{"arch": "unet", "model": "image colorization model", "dataset": "photos with spoken descriptions (Open Images, Localized Narratives)", "train_examples": 203450, "image_size": 48, "crop_scale_min": 1, "horizontal_flip": true, "task": "colorization", "loss": "charbonnier", "norm": "batchnorm", "hidden_act": "silu", "pixel_unshuffle": 2, "widths": [64, 64, 128, 256], "blocks_per_level": 2, "block": "basic", "attention": false, "upsampling": "transposed_conv", "init": "trunc_normal_002", "residual_init": "none", "optimizer": "soap", "beta2": 0.99, "learning_rate": 0.0028, "beta1": 0.95, "shampoo_beta": 0.99, "eps": 1e-08, "precondition_frequency": 50, "max_precond_dim": 1024, "merge_dims": true, "one_sided": false, "adamw_lr_other_params": 0.0017, "ema_decay": 0.99, "max_steps": 16100, "batch_size": 256, "epochs": 20.3, "lr_schedule": "cosine", "final_lr_fraction": 0.01, "warmup_steps": 3220, "weight_decay": 0.1, "adamw_weight_decay_other_params": 0.05}
Rows from block 9, named by matrix and row number. Rows with one number belong to one channel. Each number is 128 + 24 x the weight over its row's rms, rounded and kept within 0 to 255. All counts start at 0. After the name is the row's rms in percent of the matrix's.
# convs0: first 3x3 conv (model.decb.0.1.convs.0.weight, 128x128x3x3), inputs 88-109, a 3x3 kernel for each
# convs1: second 3x3 conv (model.decb.0.1.convs.1.weight, 128x128x3x3, transposed), outputs 88-109, a 3x3 kernel for each
convs0.8 108 [ 91 128 141 112 100 118 100 109 114 144  68 147  95 144  82  89 137  93 128 122 120 118 159 132 125 114 119 126 100 144 182  99 155 197 145 121 101 166 111  99 120 103 106 112  95 120  91 112  88  93 163 145 131 134 136 110 151 128 107  94 167 106 116 119 120 136 125 131 111 117 109 142 124 120 155 137 131  99 143 141 106 150 166  63 116  88 146 164 125 175 102 109 118 133 112 100 101 143 109 102 116 121 132 119 117 155 136 172 170 130 116 127 158 117 131 137 113 141 121 130 147 118 157 107 122 108 135 120 127 102 166 124 105 138 149 111  99 132  84 110 140 114 118 145 159 140 109  96 106 106 124 147 135 123 134 130 127 128 137 128  89 141 148 137 132 102 110 143 168 117  99 132 111 136 151 142 133 162 163 185 113 105 153 195  99 136  95 136  80 146  87 136 102 142  97 126 136 116]
convs1.8 105 [ 85 101 149 145 111 100 135 135 127 147 121 111 118 119 163 141 135 152  91 110 122  98 101 132 150 137 130 148 137  93 154 133 142 136 107 126 165 107 165 166  87 121 130 106 145 123 123 151 126 145 136  96 113 117 147 143  84 182 149 131 108 122 103 131 147 107 203 184 177 130 150 149 101 152  93 168 147 134 126 120 128 141  72  86 179 118 113 162 119 142 131 122 110 143 118 109  68 125 121 145 132  86 126 170 151 156 109 132 136 106 159 128  74 129 144 113 117 183 108 126 131 115 153 143 124  95 118 118 127 117 157 140 112 117 110 138  95 141 172 133 127 130 149 178  84 132 172 170 108 145 142 111  96 162 150 130 113 122 108  92 136 157 165 135  99 147 160 101 155 150 124 135 164 127 136 144 116  83 140 115 116 102 158 173 116 135 125 134  85 149 142 152 145 112 100 129 152 136]
convs0.9 108 [145 107 153  90  96 123 122  98 129 165 113 149 135  81 163 209 155 105 148  92 125 124 121 140 185 135 168 168 119 139 165 119 159 118 121 137 118 157 119  84 119 120 121 119 158 115 111 165 136 135 139 113 130 134 121 110 115 100 155 114 138 153 106 128 121 144 138 131 107 145 139 132  98 162  80 116 132 133 124 108 139 134 110 130 113 136 123 142 100 134 135 132  63 234 137  95 164 119 166 136 153 118 105 137 137  93 120 128 136 133 120 158  73 154 142 110 152  81 129 147 108 125  99 111 121 118  80 111 142 115 114 153 151 123 127 137 141 114 136 145 120 121 162 113 127 147 130 111 112 161 151  98 109 111 128  96 148 104  99 114 108 150 113 131  98 106 150 131 101 148 160 102 126 148 107 106  82 119 134 122 112 134 114 154 166  96 166  94 133  81 121 136 114 114 144 138 125 102]
convs1.9 110 [ 84 131 114 128 135 125 168 133 144 168 108  87 124  99 141 133 127 108 124 117 120 103 185 118 160 168 153 145 121 140 100  97 172 159 131 114 123 106 133 161 166 141 125 161 153  78 121 140  93 139  99 187 135 144 164 145  98 107 150  88 113 110 131  87  94 123 136 103 147 137 159 119 103 126 109  86 141  99 129 134  86 155 133 113 127 120 154 107 160 114 118 160 146 106 106 138 134 112 127  91 145 152 132 150 135 133 134 110  69 185  98 123 108 118 112 121 117 141  95 161 138 150 109 149 128 120 125 122 134  98 104 172 130 145 126 134 164 115  99 105 140 102 104 129 153 125 158 116 159 144 121 124 158 181  77 138 112 161 169 123 113 155 140 141 113 104 131 127 146 109 128 122 106 103 118 117  90 129  81 145 118 150 139 171  98 133 151 118 112 128 150 128 116 119 132 140 141  99]
convs0.10 104 [129 116 100 112 120 135 130 149 106 186 127 108 107 115 114 143 168  86 124 180 142 128 134 150  84 140  96 129 158 159 171 148 137 124 114 135 125 159 143 149 144 123 140 145 162 102 113 119 120 111 138 118 115 115 103 158  65 151 134 123 136 121 146 191 160 125 113 140 130 101 123 163 104  96 155 128 135 117 118 122 143 158 161 187 115 127 148 116  96 165 180 190 113 145 188 113  90 159 159  85  99  97 138 138 107 144 127 115 132 108 127 195 110 114 147 123 109 114 147 155 107 112 115 132  88  92 154 145 151 156 168 143 140 139 124  82 140 117 141 147 139 161 154 152 150 141 117 167 154 133 147 153 114 135 150  93 115 137  93 135 166 119 134 106 132  99 123 128 114 109 108 124 110 144  94 121 134 107 154 147 143 129 134 138 156 130 101  99 157 117  64 115  89 117  90 106 128 138]
convs1.10 096 [113 141 127  89 114 144 129 152 111 121 119 101 130 106 161 105 122 111 138 125 104 121 129  74 142  92  99 150 125  45 143 111 131 107 153 106 111 125 141 104 115 108 103 119 160 110 135 133 142 166  99 146 131 123 130 139 135 155 135 101 160 113 168 128 111 164 154 158 134 131 127  62 118 146 127 114 170 133  73  71 156 113 131  97 129  81 145  92 117 171  84 124 179 130 107 118 167 131  96 123 146  76  65 135 118 107 114 110 125  99 103 133  77 126 134 112 151 134 146 105 133 153  91 164 138 146 160  92 120 131  76 115 103 153 143 119 138 125 121 125 127 128 146 109 127 124 126 149 145 130  97 152 135 102  99 141 143 142 154 114 145 105 153 131 132 182 155 113 113 110 126 154  76 155 147  97 142 117  85  93 121  89 126 119 114 143 156 137 128 103 126 150 149 168 124 173 127 117]
convs0.11 132 [132 141 100 103 127 153 117 129 125 135 122 119 139 123 139 148 115 146 132 107 126 125 138 133 157 138 114 125 113 122 131 127 122 133 124 124 132 126 131 104 141 136 133 163 107 146 112 141 118 152 112 144 121 120 127 128 145 129  95 155 124 129 110 137 118 136 129 132 145 114 144 100 118 119 152 146 138 128 153 150 114 141 128 123 120 135 145 129 131 113 128 130 136 131 126 119 158 115 128 143 146 126 154 124  92 143 130 113 130 132 131 124 122 121 126 146 132 148 121 141 108 130 146 140 121 122 121 118 141 124 123 149 143 123 131 118 124 131 119 105 147 113 116 124 126 134 143 122 123 129 131 139 132 124 133 120 122 121 138 125 113 124 111 118 155 144 128 103 141  96 151 124 142 120 140 138 121 135 134 107 128 107 137 107 135 120 131 130 130 137 133 144 120 120 121 130 124 135]
convs1.11 130 [161 121 150 121 144 114 108 117 146 117 114 126  98 150 122 134 131 112 128  98 103 112 165 127 139 122 123 122 170 172 110 136  81 140 124 126 122 123 128 189  85 125 108 117 117 122 101 121  85 155 126 133 117 122 119 130  88 142 102 135 139 114 119 100 132 102 212 127 105 137 114 111  84  88 121 131 132 136 121 148 126 129 122 103  58 183 126 123 140 126 111 115 158 157 136  63 133 119 106 117 135 160 157  88 128 126  94 121 162  94 145  64 134 139 135 138 126 111 142 184  69 163 120 119 132 127 133  83 148 188 110 117 118 129 123 111 145 117  28 188 134 136 140 111  93 165 135 154 113 117 144 115 136 111 147 138 136 132  98 124 121 118 123 151 130 222 122 122 128 106 130 114  99 122 122 106 121 104 127 137 113 119 142 175  82 159 139 132 128 115 142 139 168 150 107 133 141 135]
convs0.12 096 [141 160 123 129 156 119  99 108 173 105 132 157 106 131 140 103 160 160 125 107 125 126 110 103 124 116 135  63 135 133  85 146 129 102  97 122  93 111 123 115 110 141 127 138 153 140 137 127 138 167 168 125 107 139 124 110 138 108 110 156  93 133 161 144 139 103  73 104 129 173 127 109 140 126 129 163 144 120  98 154 141 147 109 130  94 134 183 146 131 161 150 165 144 124 154  89 129 125 102 126 107 102 182 174 131 112 117 138 159  75 148 202 156 129 196 126  95  93 140 101 112 126 107 150  96 107 135 120 124 129 154 131 143 111 150 122 100 106 170 127 157 130 107 130 122 108 105 142 151  89 130 117 143 126 113 108  87 121 134 121 140 105 103 136 130 112  99 117 113 153 107 112 149 136 139 126 109  91 122 127  92 132 141 125 124 146 103 128 154 140  97 140 149 102 174 131  96 138]
convs1.12 104 [103 137 106 155 180 116 105 150 147  96 108 153 109 116 140 162 175 138 115 114  67  94 105 151 133 126 116 157 139 119 109 128 141 112 161 168 137  77 130 137 150  91  95 142 135 137 121 148 136 122 119 148 122 157 114  99 147 125  93 103 154 137 127  82 189 131 114 129  98  99 142 132 167 117 162 142 168 165 108 158 107 111 124 111  95 127 116 131 147 137 149 155 141 145 112 156 147 135 120 142 142 132 133 145  88 119 148 118 159 124 119 147 107 125 111 148 143 130 161 116  98 172 112 174  93 115 136  98 133  86 153 124 131 121 120 141 113 189 118 118 149 136 113 118 108 119 127 146 195 131 131 102 133 161 159 142 153 112 129 121  98  99 124 118 118 114 151 144  65 128  98 118 151 131 150 121 160 143  88 144 117 102 183 141 100 110 121  95 155  86 115 115 160 122 109 165 152 124]
convs0.13 110 [ 88 120 144 140 102 144  97 166 159 170 153  97  53 134 113  97 146 100 113 135 130 142 125 102 139 132  98 152 123 118 161 143 112  96 133 102 139 168  74 149 147 136 103 150 142 100  78 147 110 171  97 150  95 175  97 140 144 131 114 131 155 122 124 126 117 153 185 165 132 111 147 139  94 147 140 131 137 128 109 118 111 160 109  76 104 161 130 173  69 113 129  99 101 190 153  97 118 106 112 137 128 172 105 130 109 108 146 128 135 146 151 119 141 129 111 127 138  96 116 148 142 107 123 113 158 103  73 125 147 145  96 172 115 101 139 101 109 144 146 136 134 168 159 142 137 128 101 139  98 146 113 118 194  81 154 158  78 158 137 133 151 127 106 119 144 102 117 162 101 127 165 138 121  96 138  83  85 133 141 127 113 138 148 127 126 177 116 114 214 129 104 125  92 129 141 135 126 128]
convs1.13 116 [113  53 155 135 161 110 124 109 163 165 124 128 111 110 159 130 113 142 140  73 104 124 139 152 155 104 160 112 131 126 151 120 124 149 113 161 142 121 138 134 143 121 121 121 124 128 102 173 128 128 124  93 111 153  81 139 124 137 129 102 125 134 120 127 110 123 144 133 123 115 125 140  92 113 123 140 123 142 153 153 123 109 140 124 165  62 123 118 176 133 114 171 127 144 133  86 138 152  90 147 163 143 105 128 102 114  96 177 118 108 128 165 102 152 116 151 120 145 110 102 118 127 144 150 111 158  95 164 132 113 101  93 127 114 148  81 132  90 139 144 115 114 175 127 100 127  77 129 117 178 105 150 122 132 158 141 128 127 133  80 132 166  60 135 132 132 153 137 103 109 169 100 149 175 151 126 168 142 137 136  83  97 120  92 136 115 101 122 100 152 118 120 109 137 130  97 188 161]
convs0.14 097 [153  89 163 132  84 140  94 117  93 137  86 140 133 113  89 152 116 174 108 135 134 154 123 120  92 119  97 105 149 111 112  88  93 134 120 111 110 118 156 133  99 151 122 135 134 152 123 133 123 133  77 123 140 114 119 130 108 135 109 118 128 132 129 123 112 143 143 125  87 129 134 110  91  95 165 172 132  92 108 150 114 151 163 107 142 135 183  92 125 161 135 111 112 163 131 134  74 127 113 154 136 121 119 135 101 118 152 136 158 129 122 101 127 134 145 131 130 105 113 168 104 154 155 102 129 137 126 149 116 119 121 155 170 117 156 105 115 174  87 111 158 150 124 154 167 177  99  52 131 112 114 129 188 157 126 133 144 149 129 126 162 125 130 148 135 136 168  66 148 115 178 119 116 117 120 114 112  90 116 117  79 164 114 148  86 127 174 158 156 127 124 132 104 149 149 141 109 139]
convs1.14 110 [155  95 110 131 105 107 186 160 155 129 114 117 122 113 174 152 177  94 119 101 146 132 146  77 124 129 170 108 142 144  85 191 114 147 149 133 137  96 134 120 104 179 108 134 148 140  85 144 118 115 136 147 137 130  91 114 122 124  90 166 140 164 133 142 104 135 126 160 111 106 124 129 157 115 155 149 119 125  91 172  86 146 141  80 114 151  97 106 113 152 152 110 135  93 135 129 114 120 134  88 152 157 119  76 160 159 117 125 141 143 122 159 130 136 109  85 168 106 118 125 137 122 142 132 140 119 169  99 108 117 128 159 154  76 123 124 118 152 146 110 146  79 113 137 156 105 142  98 135 124 116 113 132 112 147 125 171 141  71 135  92 159 149 152 122 153 119 118 109 113 113 126 112 134 147 110  83 131 126  86  98  88 137 119 147 150 123 146 131 105 193  95 165 132  94  94 137 131]
convs0.15 094 [ 95 142 127 132  93  90 143 102 102 130 126 145 135 111 174 111  90 162 151 151 120 121 120  98 139 131 114 147 142 112 132 141 128 144 120 140 128 119 135 171 138 104 156 191 141 109 158 125 112 119 153 124 135 119 121 119 132 153 101 111 145 102 132 173  99 106 149 116 107 198 144 135  99 140 116 115 105 165 124 117 129 159 154 112 131 145 132 132 124 140 135 147  89 131 161 148 124 108  94  96 125 141 130 183 175 151 190 149 128 161 132 171 129 126 154  98 110 143 120 167 117 149 151 113 125 143 101 122 122  67 129 145 119 158 136 108 154 159 130 123  99 126 115 139 113 150 128 122 143 139 129 156  88 123 121 122 141 142  85 121 132  89 108 154 116 112 159 145 140  97 123 178 148 141 168 154 124 125 102 131 131 138 107 114 121 118  94  97 127 117 136 144 147 157 133 183 149 148]
convs1.15 092 [105 113 137 110  97 126 104 166 146 100 141 133 135 163 175 164 154 110  93 135 157 192 155  98 144 132 122 133 152 132 128 158 170 150 149 122 140 137 113 149 148 126 154 141 133 125 139 112 159 136 125 100 115 121 147 153 143 120  87 100 156  78 122 101 123 130 132 155 136 107 132 124 127  95  84 125 112 140  98 103 151 144 148 121 150  87 108 143 146 105 135 106 174 108  82 115 102 137 130 148 152 115 129 161 161 100 163 132 120 116 102 127  96 106 139 101 169 137 139 120 158 107 137 120  90 126 141 156 131  98  92 152 146 163 175 126 124 104 105  89 128 125  77 148 147 146 156 113 169 140 132 157 117 145 145 118 142 149 142 140 165 143 131 122  87 137 102 142 135  88 169 125 100 117 134  81  93 150 152 151 158 143 151  99 127 144 117 105 118 150 111 134 144 154 104 142 148 143]