python train.py --arch="unet" --model="image colorization model" --dataset="photos with spoken descriptions (Open Images, Localized Narratives)" --train_examples=203450 --image_size=48 --crop_scale_min=1 --horizontal_flip=true --task="colorization" --loss="charbonnier" --norm="batchnorm" --activation="silu" --pixel_unshuffle=2 --widths=[64, 64, 128, 256] --blocks_per_level=2 --block="basic" --attention=false --upsampling="transposed_conv" --init="trunc_normal_002" --residual_init="none" --optimizer="soap" --beta2=0.99 --lr=0.0028 --beta1=0.95 --shampoo_beta=0.99 --eps=1e-08 --precondition_frequency=50 --max_precond_dim=1024 --merge_dims=true --one_sided=false --adamw_lr_other_params=0.0017 --ema_decay=0.99 --steps=16100 --batch_size=256 --epochs=20.3 --lr_schedule="cosine" --final_lr_fraction=0.01 --warmup_steps=3220 --weight_decay=0.1 --adamw_weight_decay_other_params=0.05
Rows from block 7 of a small image colorization model, named by matrix and row number. Rows with one number belong to one channel. Each number is 128 + 24 x the weight over its row's rms, rounded and kept within 0 to 255. All counts start at 0. Numbers have three digits each.
After each channel's rows are labels from the 100 images, of 14848, where the channel reaches its highest value: "top examples" is what is common among them. Only what is clearly more common there than usual is listed. The data: photos with spoken descriptions (Open Images, Localized Narratives). In brackets: how many of the 100.
# convs0: first 3x3 conv (model.mid.1.convs.0.weight, 256x256x3x3, each kernel summed), inputs 0-63
# convs1: second 3x3 conv (model.mid.1.convs.1.weight, 256x256x3x3, transposed, each kernel summed), outputs 0-63

convs0.24:121145123163092112160140110125143136135143119177100127121170127125147118178116092125103143110122101133154088139133122141118106096114093178151172114142112123109106187124138167171121147125171131
convs1.24:152157094105143136113137160145123136117125149120170161145130156074187144140109145125111117148178122108130118109136108156141178160132168129131076113123138118147136094115134117126144120099130118
top examples: text has "trees" (64); text has "grass" (42)

convs0.148:163100138100142116109104154106110151163101094099173150161160192193112105129167111101125127100109095092139161139155115126116147149113150124127125145135107135121095152150145119143147150111143125
convs1.148:140165110132129107157140149148151144138180103103121157081091154103122140130124165162128109138113133095161150131169142122135140104137152083115158149102138106109126112132133153172103129183130130
top examples: text has "text" (27)

convs0.0:064118112110087131080143122116103147124130131158137141130142095095158136112109085106161103119132094119135096120130137110158136105150130107098152120151111144149085203159131101084119115125103118
convs1.0:166187135105114146107137126120130169100152184112157111159157133132170129150139096159148121134123122083139094128079171173151135110151128086164084117154078144135114154139118142150106121113114098
top examples: text has "grass" (29)

convs0.210:117118099148104131115148160098140122138131125078149172112122149140089139132105155104159122137142142142196156136143141128077133165134179149151098138135096112164164153120133135170133069128153087
convs1.210:140151128107109149146108131104131101153096131114102157156154112116120164118079074139128127159104132152130160148136134112115146110148110124115099138182156132160105110136170109145118155130132127
top examples: text has "sky" (80); text has "trees" (76); text has "grass" (36); text has "poles" (26)

convs0.95:119156126106141118135143108118129087076133143150098113113138139117149169153147100118138134133121113155109131119115110082119094160083145126089129129129145114108113091123130112210175101166084125
convs1.95:123098135133164165122138142097129140107141109130107121139151111144095133140148169182156124111128122106122127132163134108138105203142140147176136171124167098103125145128160104142128087107137194
top examples: text has "sky" (69)

convs0.23:133106157139140099104142108118140099150096128120128139133082151154147142095134164139111117107103114126141111140123159114173089093122173145082136138104107129096116142142106125103156101175138130
convs1.23:094097128120143097159122138161151109177160078106138158157144128094126089153145128150109135081134123101141126183136181170074176115103175118157120138126153154153126136133129190147117120142178148
top examples: text has "plate" (36); text has "food" (35)

convs0.126:120171119147130149159109097118156149166129202106093120115145159129181149152107157128134099140159146138113132125123144117155140124135163129127122095134121160111124136142151163110143127091149112
convs1.126:149100134057104187139152137138089142156132106131135105142122160137159152116123104145114121156136149104173080128155086131146141120154123116146124123129139112134136108149127146128145144119110109
top examples: text has "trees" (71); text has "sky" (54); text has "grass" (35)

convs0.198:115130102136106148135107124140132134140145120108102124203120144152089127131165130160114111116118158095125107131156158154130123145129097107135121135156122159115116122141133133134120116139126188
convs1.198:140097182108157118153112191147121120129101167163086138051139096119148143148136158133142157139116141158138118153156137130113108127110153089158117125086151163145126094155138186133154069139110103
top examples: text has "text" (27)

convs0.139:147140128161126149136099154095134075164113155124124126136147119153108096123164093179132139138105130136165116161097160168144187137111135152159158161114130168170134121135166099132137140134102095
convs1.139:144068128101081150147130161136158132170072127115113103090104097100100081112126189114151140135151130123166131167133136112134100123157145095091143110090153139109113143170117134115135138131147110
top examples: text has "plate" (25)

convs0.109:162135169121143098154160126155143114121112177129096163075135137184149129121117125111115162099086177094109137167133126120152160131144110145127133142150098135124115140141098110149107137161096126
convs1.109:140095153128078171139147110103103129141112115119130144162137104145152154154143090113100095123115048157117124116123080116142136133159128123179126129141155099125120109076128103130138112090180118
top examples: text has "grass" (27)

convs0.49:127168119137103110120124135107083121100103106140128120090116127063129124094148114143151107104099115125112162133145143103138114135107122135112145126119107117097100124114130143128146107137098123
convs1.49:136116148165158124136102120108105119113135171159145148169138160120086152116149151168117147145113130113135105109132131106132156130157148143150137083105110156152155151122113123085090102139100116
top examples: text has "trees" (55); text has "grass" (38)

convs0.243:122168120120127128134149128116134145129128160142154128102161118119110122130131117092136171119136153119095137119161155164150176141125105135145123162128161130099084094108144140187142107123112090
convs1.243:163100107122107147127176112122154141133144139139152153154153129135148146132118112184126138139103088146153124103156164148146086135129149134154097148102107103133207151161146078113127134155121109
top examples: text has "trees" (78); text has "sky" (72); text has "grass" (42); text has "plants" (28)

convs0.169:155103126104166097090131123124146154146146171119144128130154108097154117080174108128128122106157157119084127119143172136156104108138106133105114129125100118129130085119136133147107137109148112
convs1.169:157077169159128144132096148102179122136135136188104074126128172116091097148152157141159143142085107135153160137125132139119139148163124140139139123129102148132107195166102159095151136123145140
top examples: text has "plate" (34); text has "food" (32); text has "which" (26)

convs0.225:160119070178093117155187158111106116161137095140101118137128143077168091123128156150113141144124124128110132148099124161113112122107170145142137168133153149130155154107120109100113126093129131
convs1.225:160123120122104146124125165141087145126131135095168103123127122091118132116110143106143115077133068106150143148148159117178128159176151153130113129130104086109133094150092109133101158121112109
top examples: text has "grass" (35)

convs0.179:112145146129110085138129128135132103115146157147088146095121135125139130191118136107096128151082167105135119124129121108121106140099144127088116138116118101138106108138149150144186097166073149
convs1.179:123163119122120101086093109126140148116146084122133149171123158132114099106113107128144133174153100123156121087135123115108128151141138130089126139109133105158157139120121134099115129108166149
top examples: text has "sky" (82); text has "buildings" (29)

convs0.20:108160088112096124124140136186082121168136161115100125099136112149149112109103133107120121138123112133154104138139153121153165110150162125134115152098105203129097145138129112116115081120122175
convs1.20:123093139151136168147120196104130131138118137104128113123117083131114121123104136072116120123122143144144109113162142124130132097116139141120129121083133129130171119135079139123099146126106124
top examples: text has "text" (25)

convs0.82:145115128088110125113155104141154125111102149127138145126125129142113153137175128136083134081108129153139111139099143134153122153099158163145181144154149119106134171127142111093152106133155094
convs1.82:099102126182114148148109117143117072184117081146122107101117160110109144125116126140118106157091144178110126121133123141096103141146125098125138156143131136151141111105145123090113109121160186
top examples: text has "which" (26)

convs0.1:123152156128175138124176116082131101116155137121145182123135098143108086098171086178111119125133086161140133130122160097144122127099150120129103124129103098121125092134159113143106105155087133
convs1.1:162063115144103094110092132115120068132154122142133134145104115134116126103111135145100123135118152139138140149155131136114164134154131141125124120102161123117148119197122119123054117170105146
top examples: text has "plate" (31); text has "food" (31)

convs0.177:142110087137117160175093182135120073079123102123130125104149125099149149172111161188193102090151094127130135153083099100111135125145133157128090146137108111123104111129147133135172121129146096
convs1.177:121148143158138152125088123109145104126113094124145136106159144091136156136136133122157115131104136113115157162118147176103122146117155182116138141154145153125161124111156128115118089137111149
top examples: text has "wearing" (31)

convs0.136:154118119125142120134134090124140137137154158110108108107182150129117131101120214104133172150104165105158147136140123143104120132108144130160092151153085144130106105129105156148151130067103154
convs1.136:146148111129131151137131152132102179153109144116154118153158151130147167139123128089115173100121103132132152133138136112105175123146151132121130125133149102125113165116138095153107128141149103
top examples: text has "sky" (84); text has "trees" (83); text has "grass" (31)

convs0.39:163148146121114127116139068105162135178153124141122141083163144121126140166148129167134124070101138129111113129123100151142094114104112148135149102137137101119176148129118130156113146062163145
convs1.39:143068126131132117127121109145164150109177097185099122145109149156110119161134140189127107129102086112106118126125134120139151162185098123120120098134135153122112119126100186106138091077151161
top examples: text has "which" (26); text has "food" (25)

convs0.57:152128135144145107114132128174120146130153151156153123106103129145107150128131119141120093173106161077146123064127115101158090131105167112128124118125169122120122141128138113150151101167098143
convs1.57:091111118158135126144153088136162199117120092165128111119131127132177113134100094125127133148174153132145117168129123091120127098123127117140148153107111111108104117159135144157129110140154152
top examples: text has "sky" (71)

convs0.167:139108102168118108123104211073134118124137125087140123157140076125166159089131205150098136122128129142114103109137120125109153175134143114114102115152174125176129135148132126130143078130079094
convs1.167:149163134117140135141149118085125151174108119153146099160140146131151150116103068113154135149112102121140153100093126130115130137130155153135128142103144154140131111129109137141107145105107198
top examples: text has "sky" (87); text has "trees" (83); text has "grass" (36)

convs0.182:113124121160119054110111141130097149106166127110159107110160169092189096117122126119181121107139152105113128180171130145140136088120131169139162115118156158107155125147132128183131119125150103
convs1.182:177088169119149080061152124154133128117138142132120134130130100089099171161164111146104112142098128114095116111136128100110126085104118126100157145102079170131090139151123134117082118162136133
top examples: text has "food" (37); text has "plate" (30)

convs0.114:105138113114098098110154089130100191087108112122138105133149099115144165115166110155124088147098135122101089108090117097125099108155125163116150129149130117132127157113168120128104135129139117
convs1.114:170103140145178161085134121118167110134152116121105156117127136158122162091190161136138170073122164162122083138097107131133135138113130111167092154116127152167164101097078100124149093103118123
top examples: text has "trees" (55); text has "grass" (26)

convs0.116:125159158143147123123115113131133109104116133083148107119173166141111075147127107130138151120127158164139109115089171133133144128141131132122112139135123109106134127131115107126127151113108132
convs1.116:093136113132149169147138123122142158141144146117117163112121072124159125155106145120157110111139128079124120102151131132115125117161175114109154096135118151097095157163131164145128121094109072
top examples: text has "text" (27)

convs0.159:141150083119105114148092084121130109127126166111130129087119129117105112180133153107138093186089140154124106170151103138116133091112148071122068127120100119145158145121138131107110116207138138
convs1.159:082151163130121161117115142162143093120103106098126136149138138120129132097117097097113100103145112109107133095114105141114139147118075173166129157121177099127086094122174096130127122055134158
top examples: text has "sky" (68)

convs0.173:146148160148129147134089177138103165143112135121143178113139149165162138128117123106161164123135122139121134149141160141134138180120113131152127154094115084120131160173140180181138117147094122
convs1.173:177127111084128141126144136112101118143143085133096155149163106084128189125106144126147170117130085147136116117165142127119114129099194116132112146108137094129119113137159093126136144146123109
top examples: text has "trees" (58); text has "grass" (33)

convs0.166:102136112120108156097154131108095147105115124110140115125167171080127143102138098137176115127109098140091101147112125137162101095131132110133166117107131145123144124109116097142115132137101125
convs1.166:154139183103165164099084118117130133115159141112150146185163126164121118151160130161144108095114142122173131097100147163130105144135098124143135151115082133110142151129054152129119092138097107
top examples: text has "grass" (36)

convs0.220:119106134147104147134160097120119163140128136146138127116151154120170146111124106108142168155129127114123100150145094139158124100134131122116154130146147140110114144145138120105101129076098159
convs1.220:120169162118135118086112157121101129095134147121138147171146134157154135128146110133098097113143118112082126123083137121143085115111093132104105117155072113125142086102115100142111138076147121
top examples: text has "trees" (65); text has "grass" (52); text has "ground" (25)

convs0.174:121080117122128068164107090108137139128159120102117110125150128087100134100109133158136148144125108095108102164129130132127089123101137176135155094077127103149162125155137159147078136120110097
convs1.174:120096108123180125110113087123161135109130111131149099134159091103089109160133146167108130154127125113142151128174167105151115193131141144130106134137125119119140150087137111136141114139139127
top examples: text has "plate" (27); text has "food" (25)

convs0.16:139117121093132085140152109130137121122113153131151148124116124154140107095138127148154108099131192121158123121118156131150159187087126129135129145142164147171131122137159083142137161145121122
convs1.16:127087087138103107114124113185145082142107122172100116123134106118145080153118142112135101169127128144136109142167135084113084074105120126102146145103135138147122108125121119107107099121113111
top examples: text has "food" (31); text has "plate" (30)

convs0.78:130151130145139156134163098143108122119121213127126135120138099091139144150116133123135130128129101147146151140132081129125087145176123073117103147119110109125146129109132121092149101122158171
convs1.78:140140158128103152163157131169144148139092141137169107120123124136109140111113103119113125059126148096130159107153148160136166124103113129147152122125146074160102127158126154144141159114130147
top examples: text has "sky" (72)

convs0.172:147149128115087152137091139123090132109114175093154110121096135115137116106160087173086181074115130145110133118124163140086117111128146112083150125136130099101171114172152123132143168133114133
convs1.172:174150121142148132118142112109122139186099163118157165131123094111099148081097132110156108095128054149153138135143116034111132105115155141144130105108162075122145110093103111113097144121135110
top examples: text has "sky" (80); text has "trees" (76); text has "grass" (33)

convs0.160:145173101111133136075121099140102172144137124141140095142145125120116138099123059151151102134150102142119105132113096107202129118144112128123145112155115168118141140108093182101125121124161139
convs1.160:176152113093124154129110113102140157115143155098134144119153144153161118094133159149158165102137111065134127116110170133132162147128148084113134107148126119135150136140149151128098189132096120
top examples: text has "trees" (77); text has "grass" (33); text has "plants" (26)

convs0.46:086143146136103151106093062111132134122143101114122141120131082139140143104134090156140123098110147112108175190098132112110121145137112145157144154119199134108130089136183113127132113158163102
convs1.46:116136119128113132124084173152178128100130132144128126153129174119143099137136131131119125111122104119110134108146151106086121191109152075092136171101162151115138115118151140121139127120130142
top examples: text has "plate" (34); text has "food" (28)

convs0.47:142137095132131142144100105136153113115145132132074128106131157157147133126126067144101142139121103112107105156139068131177119094116122121084144103132144154134157134118144131132128168163093128
convs1.47:130098131149136123149093117143127139126151207145111111143164177149143164156101142133175100097156145140157124131117120138121156159154141099120107098141118096150125094096095106140177126101122105
top examples: text has "plate" (26)

convs0.219:129119107126119141166123119110137090150100142104082185220119143172121151114118072118151143106112119149105141153136163115119117081140121120123130162153095111122149154127115138120110132085166162
convs1.219:128152149123101151169124189122103136144122127130121139080154125078191117144099168122156162138117153135133132102122114109139106143113100079124112114114121098115132149133110114128126116108098093
top examples: text has "text" (25)

convs0.44:080138098122142143148134140127108108124112145140106109130111148144114157120167130148137106127090125141141126076129133112124112129110166121126123151143088101126186124109124127183121102110100154
convs1.44:124117110111149149134129131133157198136138119162121174110122143112160148151173138165139108147119164126116110144122135107177132115097133142134165148143081123169095160137153125120117139138147102
top examples: text has "trees" (78); text has "sky" (76); text has "grass" (29)

convs0.218:134122109132135108125104098132145087139138168095158147129161150130147117127165114149102164078101147122099124164120121127147134119141139158122139101137151122139155156135087126167132111110096132
convs1.218:113146117163104150140145148121085098125149114162152109140103125115121132133104086106138113139104100162075161098147135133098085152121144136143165085095108113118081110117122135088099095153150102
top examples: text has "food" (28)

convs0.200:103104091132151144131083151093159128114124129099121121103148094192116137177133096183127130164150152133111138126108147160103188122136093111128163158093103164117104120113132124163106131127092109
convs1.200:120134139153117142167127184148123116147114154142165129085141119107111137115150152138133110088132147111159147120136121101160067106187119128118137147137118084127169170128107116112078129135107093
top examples: text has "text" (25)

convs0.216:111130125165114151163159156136164104135186157120144089127127133097143090123088103094142119123177149157157147085140156165108126163138100126122139113134171120137125156120132101141173140129132105
convs1.216:141074144123099080150115124147136139166112143159107154122174095085125123113133133106145156128171124203123172110139134142126120117098101121113116133121116145127106118140132150128076140144157169
top examples: text has "plate" (40); text has "food" (40); text has "table" (31)

convs0.85:109123147146154070111139080126093122135140159115117114134136127106124146127163104115155118114103160147112123147136135108178137148115182144124083138174085085135116069171101159135188093141098130
convs1.85:101125164138088115104154103150165125156128119148150113144111120152147108109143129123140124113127120104138081117073151144098121153109121136154115106118148090120105142110124081144141168132125113
top examples: text has "sky" (87); text has "buildings" (30)

convs0.227:104110169119098070111125157146123113122149113122117153203114122137106153137135138145174112078115122100168104119110130112123120151157119124130123140119149078116128164161175116132158101161146140
convs1.227:120141126105166083170128122154134143139100126146126153118165167133142164137149118189110146174142170134143089173142133143145100130089154113153147139142132175117134120133129144137179128146114144
top examples: text has "sky" (83); text has "trees" (69); text has "buildings" (29)

convs0.117:167102117101138093089129099158124115154132143113113131135104119155112151145130138151110110115120135095176110173115152123146146096122158133125110096138181131146120126155152103147125085181133111
convs1.117:091177114106125130126120145140157105170102116178141134147128189130148108124136105136129111185105129154131105120141121119101090158111100106139108141128172090135145091127158142150142163111121143
top examples: text has "sky" (81)